{
  "dataset": "synthesized solo parts of chorales (CocoChorales)",
  "gain_aug_db": 10,
  "hop_length": 160,
  "arch": "conformer",
  "drop_path": 0.1,
  "num_experts": 8,
  "layers": 8,
  "residual_init": "scaled_by_depth",
  "shampoo_beta": 0.95,
  "max_steps": 8600,
  "warmup_steps": 170
}
Rows from block 5 of a small multi-label audio tagger, named by matrix and row number. Rows with one number within an expert belong to one neuron, the router's apart. Each number is 500 + 25 x the weight over its row's rms, rounded and kept within 0 to 999. All counts start at 0. Numbers have three digits each. After the name is the row's rms in percent of the matrix's.
Before each expert's rows are labels from the 100 clips, of 14848, where the router gives the expert most weight on average: "strongest on" is what is common among them. Only what is clearly more common there than usual is listed. The data: synthesized solo parts of chorales (CocoChorales).
# router: slot weights (model.blocks.5.mlp.router.weight, 16x192, trained with AdamW), inputs 48-95
# gate: expert gate (model.blocks.5.mlp.gate, 8x192x192), inputs 48-95
# up: expert up (model.blocks.5.mlp.up, 8x192x192), inputs 48-95
# down: expert down (model.blocks.5.mlp.down, 8x192x192, transposed), outputs 48-95

# expert 7
strongest on: tuba; note A#3; note B3; note G#3
router.14 131:508494501517521521514488493487513527503504496503535505507437562512507478497549510484520515515496512488495450539417483495509478457470539478502477
router.15 118:465525489488500509505480507477497534506500515498530516490450548510494524509544529510526507502470521488486466497441491480508455452489515486499484
gate.0 062:484521479525523476457479479466509531504513495485534521490493471472524521500514494484451512542480485522525528481521510510524489552511475497522534
up.0 057:486514477493525502460511464481480537537521529476511469496493490504463507471562504474481517528495463479483476485502530516507468494473477528520509
down.0 065:526467513521522492492458475502467491463523513464537536536497509481493498529510527471490500512467505517536499486466511441518487477466482465498506
gate.1 251:516516487479497523561459471506513521504510490514507482508468525508465509497568496513545505548482451487456470516452498493513495445464504472501478
up.1 247:492486521524504483445533526493478482491472519499495509492552478482529491500428500488464499459513548521542533489543507501474488552532488531511512
down.1 237:540531534528521474506506524497515493507525489528493476483444526472509519469501514518496496508502492493512474496489498526497470489525485476534549
gate.2 051:504530500518507499520496491528506460448477487483511508495509480503513512476526519482500491526527524530526531492540551472477518506491535481479495
up.2 054:513530471511486533452518510494501464474485519509547510481486516541504528471478501497508511470518579538496502442520525461482457449503512506494470
down.2 049:491499465507490456516471513500466470478479519487502536482522488515523460431485520496519489517508503521506508500575513502507479463499472491529534
gate.3 056:493519493518498514449520531519529534483525476529489514495518513510467535468462551472508501499482529481507480482532490538510495431470497486491504
up.3 059:463519476514524492510485499521479517511443481460540502504481509538495534547492475495450521513514494499506497525483489533476463515498483494503496
down.3 059:528512497490496497522465491475537481471493539522503506502487447508511506459510516507525456490527534500515505521550496541469448491500483550528509
gate.4 079:521489461522502479444527542484526468510516515492509546457483449521493530479497495492506483440511495553517563509492515512485483503465538508510537
up.4 074:516484551504513520537461489493471528467518488512473434544468545482513468482493505511490515555502506503502485489500495463501534489473481494510499
down.4 081:479511490499473479530489497491469507464497466490525490471532474520518484495516496519488491486490560491508515497486500509494491493516507470488499
gate.5 111:477493518480506497513520517496530492523499525490480477514426554483487489494485496468539499462524531517481529505486512493475483488504492438492516
up.5 096:523516478514485467486479503483468481472488514474516525483562461530506491523505510514432500526460509519518493471483507495519514451500509544482485
down.5 119:473491521491474496521535529491534513511539533521470462495469505492509468457483456506507501535503509494497478521511478520518519484512445512465498
gate.6 128:481473517504524483504490478508545534472540475460495458522495527514513547465493503507555491487457500557511511501558516488476523487486530520508476
up.6 112:478477511495528481497520504479517509449510468458512455507474564523543501480507515505546485492488496556528508524561497472473497516492522495518504
down.6 113:505495496522513494511441471531488530517532438506555516509560493526508496486508506537472481512485499495518501511531503557502460467489484499537513
gate.7 059:492448494463502536534490479495510553541525488502487506504491520495457503534455489489470483481492498502477467492492509534535489506496476504547533
up.7 057:554466487549485497515525465459497484514489517483547533482496519520486510487480503497497495519545539493537510466504496465467512467511524475470483
down.7 056:472498494477499482480486507468532515511593452488528517494473546506505495531464527512497446501499490482511476494483538526509489517497518505495499
gate.8 102:510540491509481530499510475467495489494495484509524495503518486529477510495494486506551462558561511508476567480491519480509480543481485466551512
up.8 104:534458525490511516490466523540491498541516551471452500517568447436503528502484512421517511452519504534498508510507499534475506521539516554494458
down.8 105:490500491511520471522489510535567527463523492480502476512480518520474495544516491500497499519445503499509469439514433514510511456464482515499522
gate.9 096:489534471484493536527497513470476547473459529496530534510516529473494515507495481481507477477521510486500501499496514480548510481497524489504535
up.9 084:464552505511482490549482480463491518488499504523513466496475559504493551498513519492470487464507542505500534471494505475533477509540488472522553
down.9 100:522487482523509525491509502497506517497453507467541490529540495499487508498439520504545493514544442544526516489466477514479512501497538473430538
gate.10 053:516477491532517464542493546507443491453494523498459498478553492481512499524480510535466490519479510469485540416504532502476486473524506494491521
up.10 051:495505517467484532478482494523500502527523489458498504506465519508492487479501504461509507500524475503518484549546503502482460492523475515502490
down.10 057:443503496502512500508494497474502507504489486517463496467547507483505498503475538493526517509484502470489515550493539527514485470521521496492514
gate.11 208:479513501511517480466468521516518509439525479533528510491469517500545508477533504514516521467449498458528440540499456484492463445493458540527490
up.11 204:496503491500481514540531476492476499548489513440482478507549488487471484524467495490508472534539493531479565465513544517498548544513532463463510
down.11 200:471513468507517524505505512477487499551492498508483488468507528482459471474522508490521499468527493494494493494493491462480537512490520481474460
gate.12 037:468511468472525489511505523484489526520535519463463491499457464461495509514485494456556505518517505498492540513535490539524509570525472502452553
up.12 035:485497551511488470477474472496502518500526528511467495474432517530499507505506550484506505524508472537501532488492508484508490533505538480476513
down.12 036:474515509466485509528471453478476476530500493533497498550536487480522466506499482476501489520487492522498494502496490494525506519512502517479526
gate.13 094:452548544479498521509515511523509535490501476513506502488523501482546484515546480500501490505464518459524484482520519503501511524507519491487500
up.13 094:516536475510515503528554509479502480466470508518532492466472552539486499501549521500488530476530495520509469495473469483447497461491461493562441
down.13 110:452507518443499463502513495510462546476541511496520481533463530498495512534493470491514491533486478440518504481470449512525518515486537450475511
gate.14 072:554499487511471548513494539530532556497572478499521480494511464475465540479520478489518520514515475514533521491524485503488527450513505491441484
up.14 071:524496486503456518526514537491506530501536477502540462454508439508487526464518497519538487498475487523525523490505477496490512443478498509460478
down.14 081:482530481488543499470497473518488501500473508520475534562540462480512491490489510506478465483542522539502497502545471500444502500527514489522541
gate.15 050:491467500519525495526516511518493495447475532481527510523497443509480497495471505533475485490518484498502517498481502551493485512529515501491523
up.15 048:500524498494548532491500485472500526524522472476511512528499470509504508510493496523535497545502503468504513482489478545540487445538535498480500
down.15 048:511513524501466507506511535544502478521536494478514533517498518533498506507492477503494471479518495505490477456475511479523504525511520497495485
gate.16 044:508511495499510497497515495482547506482513502495517491487496571516510473496501538468488516514464492446511480477495499530510538518503506514540509
up.16 045:514493488480498459507542528505537489528483503506518547510415518513486514453476529505485539480507544476474471517436484509495487481521499527469514
down.16 046:474520508496481475513501492495493503532516479522512514524546543446529554510538511505530508511485514507502516468506530515525503518462516503484518
gate.17 063:496503498513545468485516490487490533539539500486453490542500528493485510494550482481517503474473512521475488501500509513452482534518482476520502
up.17 059:488468505493518493497542526534530486515528486501495527515468524491508489507454490526545520525529445455525527509540503500527551491467486497492537
down.17 063:499460463536487488494490509517478506472480492484462525489516503493479511459453523523490509492544485511526531528554510512463544461514494479508517
gate.18 042:516511463520519466495517487539509443539470497522481518516473485474506501463461503523459495538542490455513500522528489509490504508568468491494549
up.18 047:521548520472490507480514498505516503548499450525480524512498491482548457517494483491472501509521513461482505500515511518521466518547469492558503
down.18 045:508485550480506541493487503557471484499492528467522479491522478509501495542507503492498492485492485524518505514517486461495486461452498522557494

# expert 1
strongest on: saxophone; note B4; note A4; note C5
router.2 062:545493508527473480488530469533478492496476500458507478546568441513457477463447507486532496520496488494534544489524498530526529506484487509486549
router.3 088:531479513480481501500487499534504490470533516474476513494469491518437492476464540465478498553526494500531542509470486534492526539495514511489460
gate.0 092:546497498549472499508511501530506510520508482505549498508504459473531496511438499494487521455498489518482478535506469510466508490472500517499499
up.0 092:465527501502524482492494508478501503553473514488504474464554499507498502503532504493530466509479512529527558462517528505458498529524525490490487
down.0 082:482497507492477481537468461487496497529522544545573481547517495475520495515484436487466468493493528490533508497531517516506525510526510476464514
gate.1 097:533514510531542497471499520506493515536514504475508461491539508513445494500534482447516482481480491507487500515507527532493491561500486486512496
up.1 090:458538469508461461523544493448487471484511440497508522525501534495572508535493486546502501447470498506498483498518491541492491454449506514507517
down.1 087:504511469492531476506507479505502487469502536477557541478514525497487518515497444487541481505484480519525512498529482463459516524481513499586486
gate.2 034:517492478461502449482504480542502445487511468497487493481490509467485500509482481484531526512462498500517498508523510510477523526512482484590507
up.2 036:520511480518515500494502501496524512487487511502522495541497452543489546462527493449478495513511486503462508476441475510488477485482486542483481
down.2 034:519438501514506500509503490485499513467524517513457509524499530488451520503566506473530504469469499550503513526488526522464502524502501520461517
gate.3 040:517524519541502516505496477468507485527511493530503502462497438459567522497547505535509513501491469464486519514510525512517497415509464515570463
up.3 037:494500525492459530473518504522462498437456532505480522555444520525462519479520463526525508513509479499524500500514503528521527468489520497493508
down.3 041:503505485510537512505524483562486535467500494506453486516498526502478519479535476483543513546480443481501520523519514502498558462509487485448514
gate.4 071:536491512508494552518489508521507500505505508482523497549506526503468502448534497509480512536481513465491542528499505491504540478516489500502515
up.4 057:509539491515513479445513504483523498504526478528477494493479469473544465508513468519558497527500473484502487460483452517528498530518515512497529
down.4 065:498517550508497508499512509514508501492528494486467484476468523476511522538506491481535508504509477501486495543529474524461484538496476521531494
gate.5 092:500504472483459491498526505500493530518525520501553461488525490475548528515493489505465493519471483505492472533510482535542466497513482493515488
up.5 087:527500489509501535507530511504516496526515524507459490502503492500549494506492488496466491457462538526464512516550485502504476466503477501522522
down.5 100:510501442524500522533513479497497496508545475448496541466488471518541457515467490496509485525511504533494505557494491465497509468494509502476491
gate.6 103:531486469517527509502490475524487502512473483495479516488476501500516458507537513503499519506519522455474502454489472532506457435485460532556510
up.6 101:457451491498528528491532498494468541510472498499468527502471544454486487516520534512500497492542501462514486467474510508519464509498470519507513
down.6 105:499481534458491475525503497517484540507470547478528552524494480483471495500460540469552542481493501493522512494492510539469485506481501451484473
gate.7 081:491488462502549502502539511465511531549534494517497468478530507527541511473482446519543500464488513535466515497487532489503487509487465489509531
up.7 086:513494466502497507498506483468520542489517512495499453499534471499533494505498477515556501457501515507523517497514509506516519488483461492506522
down.7 083:516534510503494514490502503497484523533468505526492533490512518520508506503522506515491526505470511564453508527473533483504500499464477505478557
gate.8 194:529473466500544524503479485478483501566521517471463508511492461511512511504516477444504471513500518540490523525486502485490534535502506501531476
up.8 186:488517522514471448512505511520526506416512483521542494494505551466476500485502497544469523507510487504504480476543498514510484473535498498472543
down.8 246:516533508486449506499493496499535487503440492480503533466490511495481498507475522490495548503498516484527484489493538546523446480537463488475480
gate.9 118:485487491502473555488542511506449495521453527463494498486507533492529488466477534484490493489503504514467509477503541471476558500493510530496580
up.9 113:469491479512523472531469496524500443488476511509505417526503506482490465511496507531513516512531510545518442534494481505473509483499511469520518
down.9 120:488501472513523514498512524522533480485443498522485520534534480508483457471453493457480489525507474460549517512474507492509513546484452493490495
gate.10 064:468536507512524511498498522465515519549493478492515494509478452506567469475477467520525487533517487493523497489516497497503505529500512475499522
up.10 062:480477543475469445505502499516500541496538502489466524526464521495474540498529523524514502523511518514531495478486537477488476514543521531507524
down.10 065:489484525480467528511505496490473551485484485493500516464512482518494465473508458543488516470511514489492509485535510458501493568517514543552517
gate.11 076:517530487514489480512536493508492519464520515484536473496525410517473486502495466500507506436528546520505508491496505475505520522531510490467526
up.11 065:542500515502468484510520506527493513515466472529513495490512472506522512512480477492506464511508499496512498503528450473502459534494554475527490
down.11 068:497483504485517505509536485507456511429506484474476509496483521496499514548490530508502529483491491466521503505538511553462499477526512469471526
gate.12 137:474481512486509495532458512486515522500477508525465494515519448522481477497511532481505495482499502496517518481481533496523527508493555524527441
up.12 137:475531491510473517483505519495498470503512515472487519484487533500500483528511491462503512540471504471485536518482480501460484516540453499487534
down.12 129:478521509537519540512511518497507476535503462550552490493489491511521506488512523502505492448464496501461495482484531489509520507550513489471487
gate.13 093:506465514517508479491486496486475467539491535480498511493473521507504520470482475488511505465467545521525474513460492511447479502490483535468515
up.13 100:511500514485469465485508461537446478523566477509467509495500505520509514492478478502475492481484485522490514489515500522524462517483481488515515
down.13 099:487524493541524487468514508508470451522504468476557487486517539483483540463531497479477518448483493480493462480487480478499459471462539549529554
gate.14 234:515493504494495496491479504492506458457536495504467507469482515486498469475505485524504529506472512477514537474465480463494533438479474519528489
up.14 245:488508503488507486510526497523485520541466498510516479524542462509506533510476514479481485511524492530480469527547512531513446574497527467477496
down.14 217:487538500499446510525491493474497484526474496509521528484544492492514516503552496464489505499518496509501492472504505481495511493536467498526491
gate.15 070:501486500500494491494525512532504519479492469514528473458586512522539517491495488505495531538484465472512500490529481512543506458472431511546502
up.15 078:455488531513492485506506494469489449454483522528523495470443546508501520502486526480503489507495478516523496486470504484509499519533522542498551
down.15 082:513467523518506508472524506565469501456464497472470522479497519514527498457466538520494518501515443496473486528541464493523482489475499451530475
gate.16 045:520579504493519517517488488508506505523448478471522493526539477494482471499489502474531509541515482505513505483523520498487490489475492501470484
up.16 053:475467509487507509435508526547489511483457527502503473515463514518558515518470525519472464468520497491476522538504499514536535517514503516523473
down.16 050:520522535486482483526518572524485527490502481515553521464502524502470487493480514507486468556513495485527489477454464504531481503499461529549470
gate.17 042:518470492513502496526484495507527496492480535497528537498563506508459481509553511505522465517474475523483510533462505487561486453527516487535524
up.17 045:490518480498473458490485501523493470522525523507469485520555461512524441492504505469518523488491501466511522505458474478466489593497444510501531
down.17 047:502499478497524430480496516512471484523524491520463482509469507491479517509487511532477522484461508497532488499457443527500531514498535484468495
gate.18 087:487545432508491521492521491514512508441522487463519488545495490475517475504471536498523527536502506507512507511496492491487450464500507471562505
up.18 087:501524513497514487484468500516440476501535494507501499527481503480424491526506528492459516509490508530448515519516503493476501454492508492504528
down.18 092:488529479499540492518462493500518525522511455509497539512487484530533514524496507516498487537462545549474527527490506483473479508503534494494498

# expert 2
strongest on: viola; note C#4; note D#4
router.4 104:493507484496477500543499458525476463497477512531518501527569439543476474488494483484501497513517484495505549497538504508496529498494489490495539
router.5 101:520523469497484489513501449507469476501466526547509479519579462513497466500509498466497509487502477491524538501536507507490524490483501475475504
gate.0 060:494511519487464488505502490489510512514507535507490520503525517515553503478532512497495463578490506469491466467500466477530505558484524502480486
up.0 063:525477505499484490526487484513521529554490516507510519496531485504523493488470468503501469554470493461469457464517480498512513536466488498486472
down.0 067:481467529534501499491489497529527443503498481529523499545515489481482533462462539506492513517520510496511501472517506527523506473514525513490508
gate.1 078:509484485499507491494525499509527446539508487513458483514501510489488481489533527494517517497483445528485516502451528497498514463493529488508539
up.1 077:518507470530525506506515545514554460532490509513502473512510506464479441497451538489549523499488419545461542514469516510497499437469519479479557
down.1 078:497509505448523481469523482517505480519507507484494481547486521482514455537491431474523533489487501524526490492536510507525463518505502488495501
gate.2 050:477493536500483489520456524506509528491500471523479488505482507512489537503488519502449481473468535486487517434512514537551513524491492538507447
up.2 049:552492528504534504502479517543492511532562488524506482540470495504503489478485494525492526482522495525493509471507500498492481529557520520555481
down.2 046:464459526482491540483491477485471540463510548477475523514492469519534535531523526514493441476487488568486507483494487478537554519503516541472483
gate.3 136:520464492506529482527484501506499503529532532449486499494488533497509500494483486543559463519507534551511513563515506469531470526527459526456484
up.3 153:490480498506529519498470492523529470500486503446505510499471509522462504460445479545541468522518520528509520544511498502522467511484488511472443
down.3 150:508511524498498501529513500478467491474455472519535518499521503459483452486520460501485465533491556456523518478468493464492510478507516477491531
gate.4 077:527512486513538453499481494516527477512498525496502457515481529504544450493527508480473511464491487515511470503472490499497510487503507479495477
up.4 076:518475529470462489476533533496451525556490490509444498494480490465545481499467507496478489501543473454518456459492465491516481467502505502502460
down.4 071:499490498527472519465538480474515540466493530511519506481507483473490523499492525508494498532481482447543535535470475456509541484469506529484506
gate.5 053:543501500530545512498510489515487508516540533514508535464484506505492437496529494483483517545485503501500505522490510497474466490521505471474483
up.5 046:549481469507525497526518476505526457491476530529510526511523519504480468456480520495501526467522514523529482515486529505483488477476474505462480
down.5 047:503525488472475511493518519527486519469482452503467483486496494527545510451487547526494486540452501490519495479535506528473475498526499497502525
gate.6 143:491465501483521499515477503519532501513505528430487491484466501514522510502438500557560481531497493516522487536523467489510455518507494539504472
up.6 184:545543499511469492484501495504488517474561503535484515521513476497514490560534489473433503447517475474481477457512519505512521520504516471496554
down.6 184:474474526504511527481502497528517511475530527461485486518467500500494531494461524488484460466532443547466502549547501540511505534525509531498460
gate.7 073:518502508524527474490511504507492480506554490493507523474453471502524473507512493527498516563515447530482522521544487503505528473507533487469532
up.7 071:517555515496471553528495512498529502505502489524511468498473522531494467511519511478459492477526459531530484462536515499489499537459470477457555
down.7 072:457460504476508543513516465538498538466480521506466478487478514549500519486503498447505503507486524556503543490561540521526497481548495467446477
gate.8 039:491525511463501490509462487497509483478499469518468545491489515527483504494538525530494480480476521521586522476542515536529504440523489519475491
up.8 040:486493516529471456543502524506506455543540546527521474515493513502493492478515496469481492468487485532511429555437497443499512479485547537496477
down.8 037:508511513522513522458511508494524473512524537520520509529457445515475509473494459505524493495487503472491516587505512516531517479493481500479491
gate.9 102:529518497532516488540487515511520486451476503498491494487479506522509474520502492523554481546506545460536524521520450499513496453459468518471467
up.9 107:513456492510472516502514491541514493505539511489470498508520468539488473497485514477453518486520519509542513547543482518512510467450496504510490
down.9 106:488504505486563484439517489445489513535480473525508524488469494482508494483498526509491497527478499510524500461502464507501484475516524544496535
gate.10 046:548474480475525497488486500555474446474486496529471466527492476465474489479498492475515528513493462509513529489537485494499442502519474482493520
up.10 044:496466507494528481496521509525508493478478526493496519493540478487511496493524485503502517504524476476497525525513433469528485529498501538486488
down.10 046:514466475470498486501515456485482474453473448513502506457544509505490534462492555479504552496502482527469542499488506535535493517500477472497533
gate.11 133:443491478456474467523512507519515507450494511526488518491483556484502541543511470484513505530468506473536458509493491507501463544460479502486462
up.11 124:461470459443491470536509517511490507467459513488512496479483568490519518518523496472545502530476531491530476495491511490519460485481489503512471
down.11 124:446494508485496490506484507524485544506459487462520515474525496504501501517517486516538559504502493477508496522494492520495487490525500487536479
gate.12 100:461484522478493532483536544510516502499477524487486515482500546506503508502480523521511488568483521529507503487530489470506455497552481523498463
up.12 112:479531489483450491482510516468497494447516507528498495515530505471524496503547494444489482509519513491509483467499494519531500474503470498443527
down.12 099:455513485513508484487471481550467462461471496463483506549483511516508514486490503489514490498470468513471485529527485521491510489512526494460458
gate.13 114:473506511503498495490518532515533550499479531437447493480464515483526502505451542535499499577494515505500487506522487516516495520518539501491447
up.13 140:489460509487529486534466504504512496526425506435491518496454501510489516503449519529532482504484535491493516518488516503509506473495509547527439
down.13 124:525515519498480518519525527456484520502451476540534512481538498481461471531546439504499513518500507439551533455446513466459502482470517487499496
gate.14 049:541516475499513506501484541515468493520453514486506484517452540455490529473434512506496499516497538488489492535513508505496531512559546501525488
up.14 052:454538547527493468519443515509488477534521507529543501508451482510465572529482514531517479520513502494499449506489493488519460483476535505534441
down.14 053:510529444484512502528492497477481489492506475480555488531501496491463511490529475479489512501554530506472442450467519499457502491503499474533468
gate.15 068:485504494527523474491508503541532476478469520490485488479499494500515513477474540554531499521520461506521541517504520494509466525481495494426423
up.15 066:527471524517499479504474488480503503498491515460494478496556447483499495497482482569541504458498477510481501539556527529498473440492489469454503
down.15 063:512524499477474491526471469527473504463439487481514522511547539491532493507457504523496511478535503514519511518480516511440525491503473496499453
gate.16 041:518503461506507505480500463519472519508471509509525484527529475493495494493490508471480500498490499510517551498507566480470485486527477467494503
up.16 039:449512486505485520543481527498483456536508489514511477509547471497479472507506448483526523477474507463517447500494503509489538527503493493462493
down.16 041:493507523494522511460471476492472540527512483496435506474507501485515501483513462481555530495512509489506490525539547504504443520501481496563474
gate.17 049:519484464512514511558503521487479490498517522516518464452471529496529442453500533489486460459513482506511485515521487458501517488495506482593500
up.17 047:519499479515509470470492507469527478516489499508471510502483462523506499461443506517500483523532525489523496544534490488512505488500503536540457
down.17 049:503504479528514491528498485510513498536508464491548490500508469501522514428465482457533500462517558489482503484528533542554482445502501500527480
gate.18 084:530510505501481521466519529522534507532459520514432516482500461539490426493494462483521520476532489486483479488512501495532454465471528475494554
up.18 097:497519471508478491491482493499451500523499494490553507457491488491497497536496468473479499465496507466519527508514490548480445489505539489513461
down.18 090:503494511518535452531481476504486454472556510474535509527507483513521543517541523505508484504501502483514525492501444495509523499511531493525493

# expert 5
strongest on: horn; note C#5; note A#4; note G#4
router.10 088:525466521480508501503508513511483524501500478482536512475476546471469469478506560465548498501512528486546518487463493499499453473480522471511467
router.11 090:491481490461517482493514493521476532498514480495528529496460537491470517461494552477537503518518500466541512477442491500529453483498535490484462
gate.0 028:505471516497544525525538507495465494486525471521472508525486500507522512505481494502555505452486492490494479511523479497533472549511542518480522
up.0 035:492507493508513477462466502521517508519512510493491461472529518523495512503471509500465500535507506489483507509516554486498545470505453505453510
down.0 036:521450481501486481546468530481496478508525538519465506501524497504483492509466511514457525467504508532482491509465468483499524472488536513488476
gate.1 043:531493515529491512541492511479529480503447505509536461469535448512473491485515465487501518504503478531451516496445520473487518501424485511577491
up.1 043:485521522531506447521496500510529485510471524542501479491594521490499515502556479479452533469475505511461439506497530499492524534474505508542485
down.1 035:494479528533524450501505526532503468529533526524509532490449547492498519489486494519527480513507463509515495493533478500514479518498460490522459
gate.2 033:493480460481527491535490477505519445545471518477484529503494552495509471498457485493511476472444538499474531505484491491497523467528531479508463
up.2 033:496521458480500514523483469456523524509468535460531475536513489469510465532460499518526514513487546481487509515499496494491497505485510499510506
down.2 034:507506466553486484564490468492475525486532482516456543489487506506496468476467544533527535467502486505492469494514496515498512473477513459510550
gate.3 017:450515532520456506501471538518498521500533498488497514510482454483526514492517523488510466472498489443462493445532516498507540500511536542534511
up.3 018:517506486512517457485531541554521501493513474493506539528480520488503499476498498497489494489508524495495504550527522523536516483517508498472527
down.3 018:459497543478509500496490502545529551567505464532453503517521510529508491479485505464522524510472506468539484490490493499504541510495501489452515
gate.4 373:553504501523502480529501490530490444464454492494521508520541518503522487463506513513504512484556541518525522544540519492482499470495474471549481
up.4 386:558496497518502480525502493534487453457454488488525507517542526505521486459508517507510523485562546508519522545541519494479500457497475469541481
down.4 367:524504456520502496529509480512478442487496533502501523505549433505528492492507522517488517486498493529494555500553522508466519505498478534506525
gate.5 049:524481543488514489501537520510504467497496479487460484477530480496509497491503499475459513490517524502499544515553512482496503490499521457507475
up.5 050:504455527492517512487495490535521475535489506509487492531578485515424459501455477477463520471522561517474494564452528509501476461492526514486519
down.5 049:464513499518490496517512505545485524496507501496509524544513545477480496535484497525495495529495482501497484467488498502506522550492471485559532
gate.6 031:497533479538483491486564523483512526448494533500517484469565465512485524534452500494517480491508452505505454474506510509483519522514475514477485
up.6 028:491547471533503511513542501500526474482513520477525498468558455524495486515495512521517479492479550483530519485516502508537426451530485485462448
down.6 031:485492458489513497498521511498510534558542500463513479529486497508560501508480468475502539511520502567508503500530499480456520542488500496509511
gate.7 277:535462486465494515476498494523492504453480488500547479478415546528475514468506507481447511478518537521490468528484499496480456495476509500496472
up.7 288:527460481466491512472507505526500510462475508505537490492402539546474514472495511471447515480508540516484472518474491486491467491470530500489482
down.7 281:525464500423502519510481527517498481503477529507482503493524448523464475509450499486436538499506501515495554499499515500473534516498508520444485
gate.8 040:497497491522501469525494475521499472508507521496543466521477525509485542496476534480513512504482496512507451488484535515524498486470494504479521
up.8 045:481517497489497517483486490517501529496404484515514531513505507516522520496485471495504466470506521515513542484550478506494462522515489481479511
down.8 040:494515512569484518486470505530461492506527505506518476535456550527525487514496515456489491508495438524508490479475445520488464501500476495520494
gate.9 054:478477477507496492487491499520506477532495549520513473472555466519454486523482539490473519459462509492450478477461515534505516473463491519435525
up.9 060:473508503505495463491492527502510522554512540498506434540547505492498492511459504506473500522471480489459471509442527531533537474478517480453528
down.9 054:550530494535529458506482469503507520495524528493536525463504537484501511511569500502532500463477510504536471483521567466509481451491451492501512
gate.10 065:483504450521492530469510484482497536466451526467451522470547474506532497503501493495518481454467554487505473487459487528512505510480506530522492
up.10 057:529553547483469553496546538461510540522514490504504528513469523488489495514481518520513493533504476501491539517474523469486493504526539484488519
down.10 053:526484484519531481505484489495513520475529475439478555469478505511498487508516476515534501499487545527500482460513486547466493506483526493526513
gate.11 051:495499497506484504466490527499487472515496478468469549518494462519558524500476491463530469538551472516531537491496518496513503518551505482486513
up.11 055:495552478542484488524463507463519492486492522507482480507525441467485509517517488519523478533496489535527479482501501513475512530489480524492536
down.11 051:552488560492498489466499487509506501565454466515527490526547469540485495473523482505449515508483524511472499534506543483523516459499527512484480
gate.12 079:497502466520475516517549501486499513507457550486552498533523482496500484495485539485534466551539511522474537515499476494502557548528505496520514
up.12 075:498568484532439566505499518493481502498468541510471494500499445484508470504559546483506461528513538548496526488474465496455546529496477505524532
down.12 077:458533500504496512519453489495507483506505551488523446529510514496496537487521533524470478489489527527469508511516551509482538459541501526479462
gate.13 055:537513442530505495514524474507464507495448497509500501450506462468508513491470484484504477445467489529451512480481533506548492474509506489510469
up.13 051:507508522489494495512473516476503476495548493506539510536425542505498480480549507515521514543480492502554506496492500480485535489480517492503589
down.13 050:501466498517495494512474465505494475493513529548515534472510506469525516509542504535460495499490475522448492470482505520479500535555504513501469
gate.14 022:502472525502486479507530500531495519484532477536444514518448520484473518494502511494502509482553476477484523536517493477480516475515543502471572
up.14 023:510491547485481460511470498522502496481463523525539456503503502490459481543572479479440529484481502484470474554508522474472485471513456510493483
down.14 020:557475485522506510485484535484513504477515505451491526486500485479487484501517513530514504503470515511464473491542533489451480457534524462444504
gate.15 019:542465502495516498488540470544465506540525446474487519493565537476484520531522502470483519469530506477528523541455482510517506500534463481453533
up.15 020:465523520502468470523514495525499518519451505479479517494450478489524516502447518544487501548471527484509485521540537495524494532537491436472540
down.15 019:498508502454482499506509504494506520536470487538442464509512488497534529504530503520496431533526460456490505570520460437494472559512491480480523
gate.16 034:479547476512516518433565465460478524484528468489506465505508482496541537469512480506532497549460465512491470464500477520509543470463489470523541
up.16 036:538512503512513477512507498507502459537439536490477484515466493510485530463479518515523510477499493486455499542476480530477539491468537485467475
down.16 034:519522534486483484484491511485521472511509498532514511451490468535478510531498518485483537488492520502536495504494528524508499520498464566512527
gate.17 038:486528449508488541534558514484479512493510484487430517496548528510501512490534493499507500533487486549488473481508500482508535524501453483509500
up.17 036:491503491519467500551541475505489503455526485506494498540490516508526471495529556505495504504481540511536510500464488491524526523518494495550461
down.17 036:521476490475539530470505521520513473485481465502475496534477466496487495481459497493494526516512491480533494464503524551478467475526512513550511
gate.18 059:432462513472457445503495480518519490509547492508502511497503504510506528516496491497533505482515513500498494513507494498522493477537552513481503
up.18 055:505539515519518530532462511499485476497477529516498471534501491491477476509472504512430507516470502464461496519481516547524515467493458496484532
down.18 051:510496447543494487517493474440543495541501499559493492503494466491494504487525480485490513487496525485506518489488517474532502487505505479520522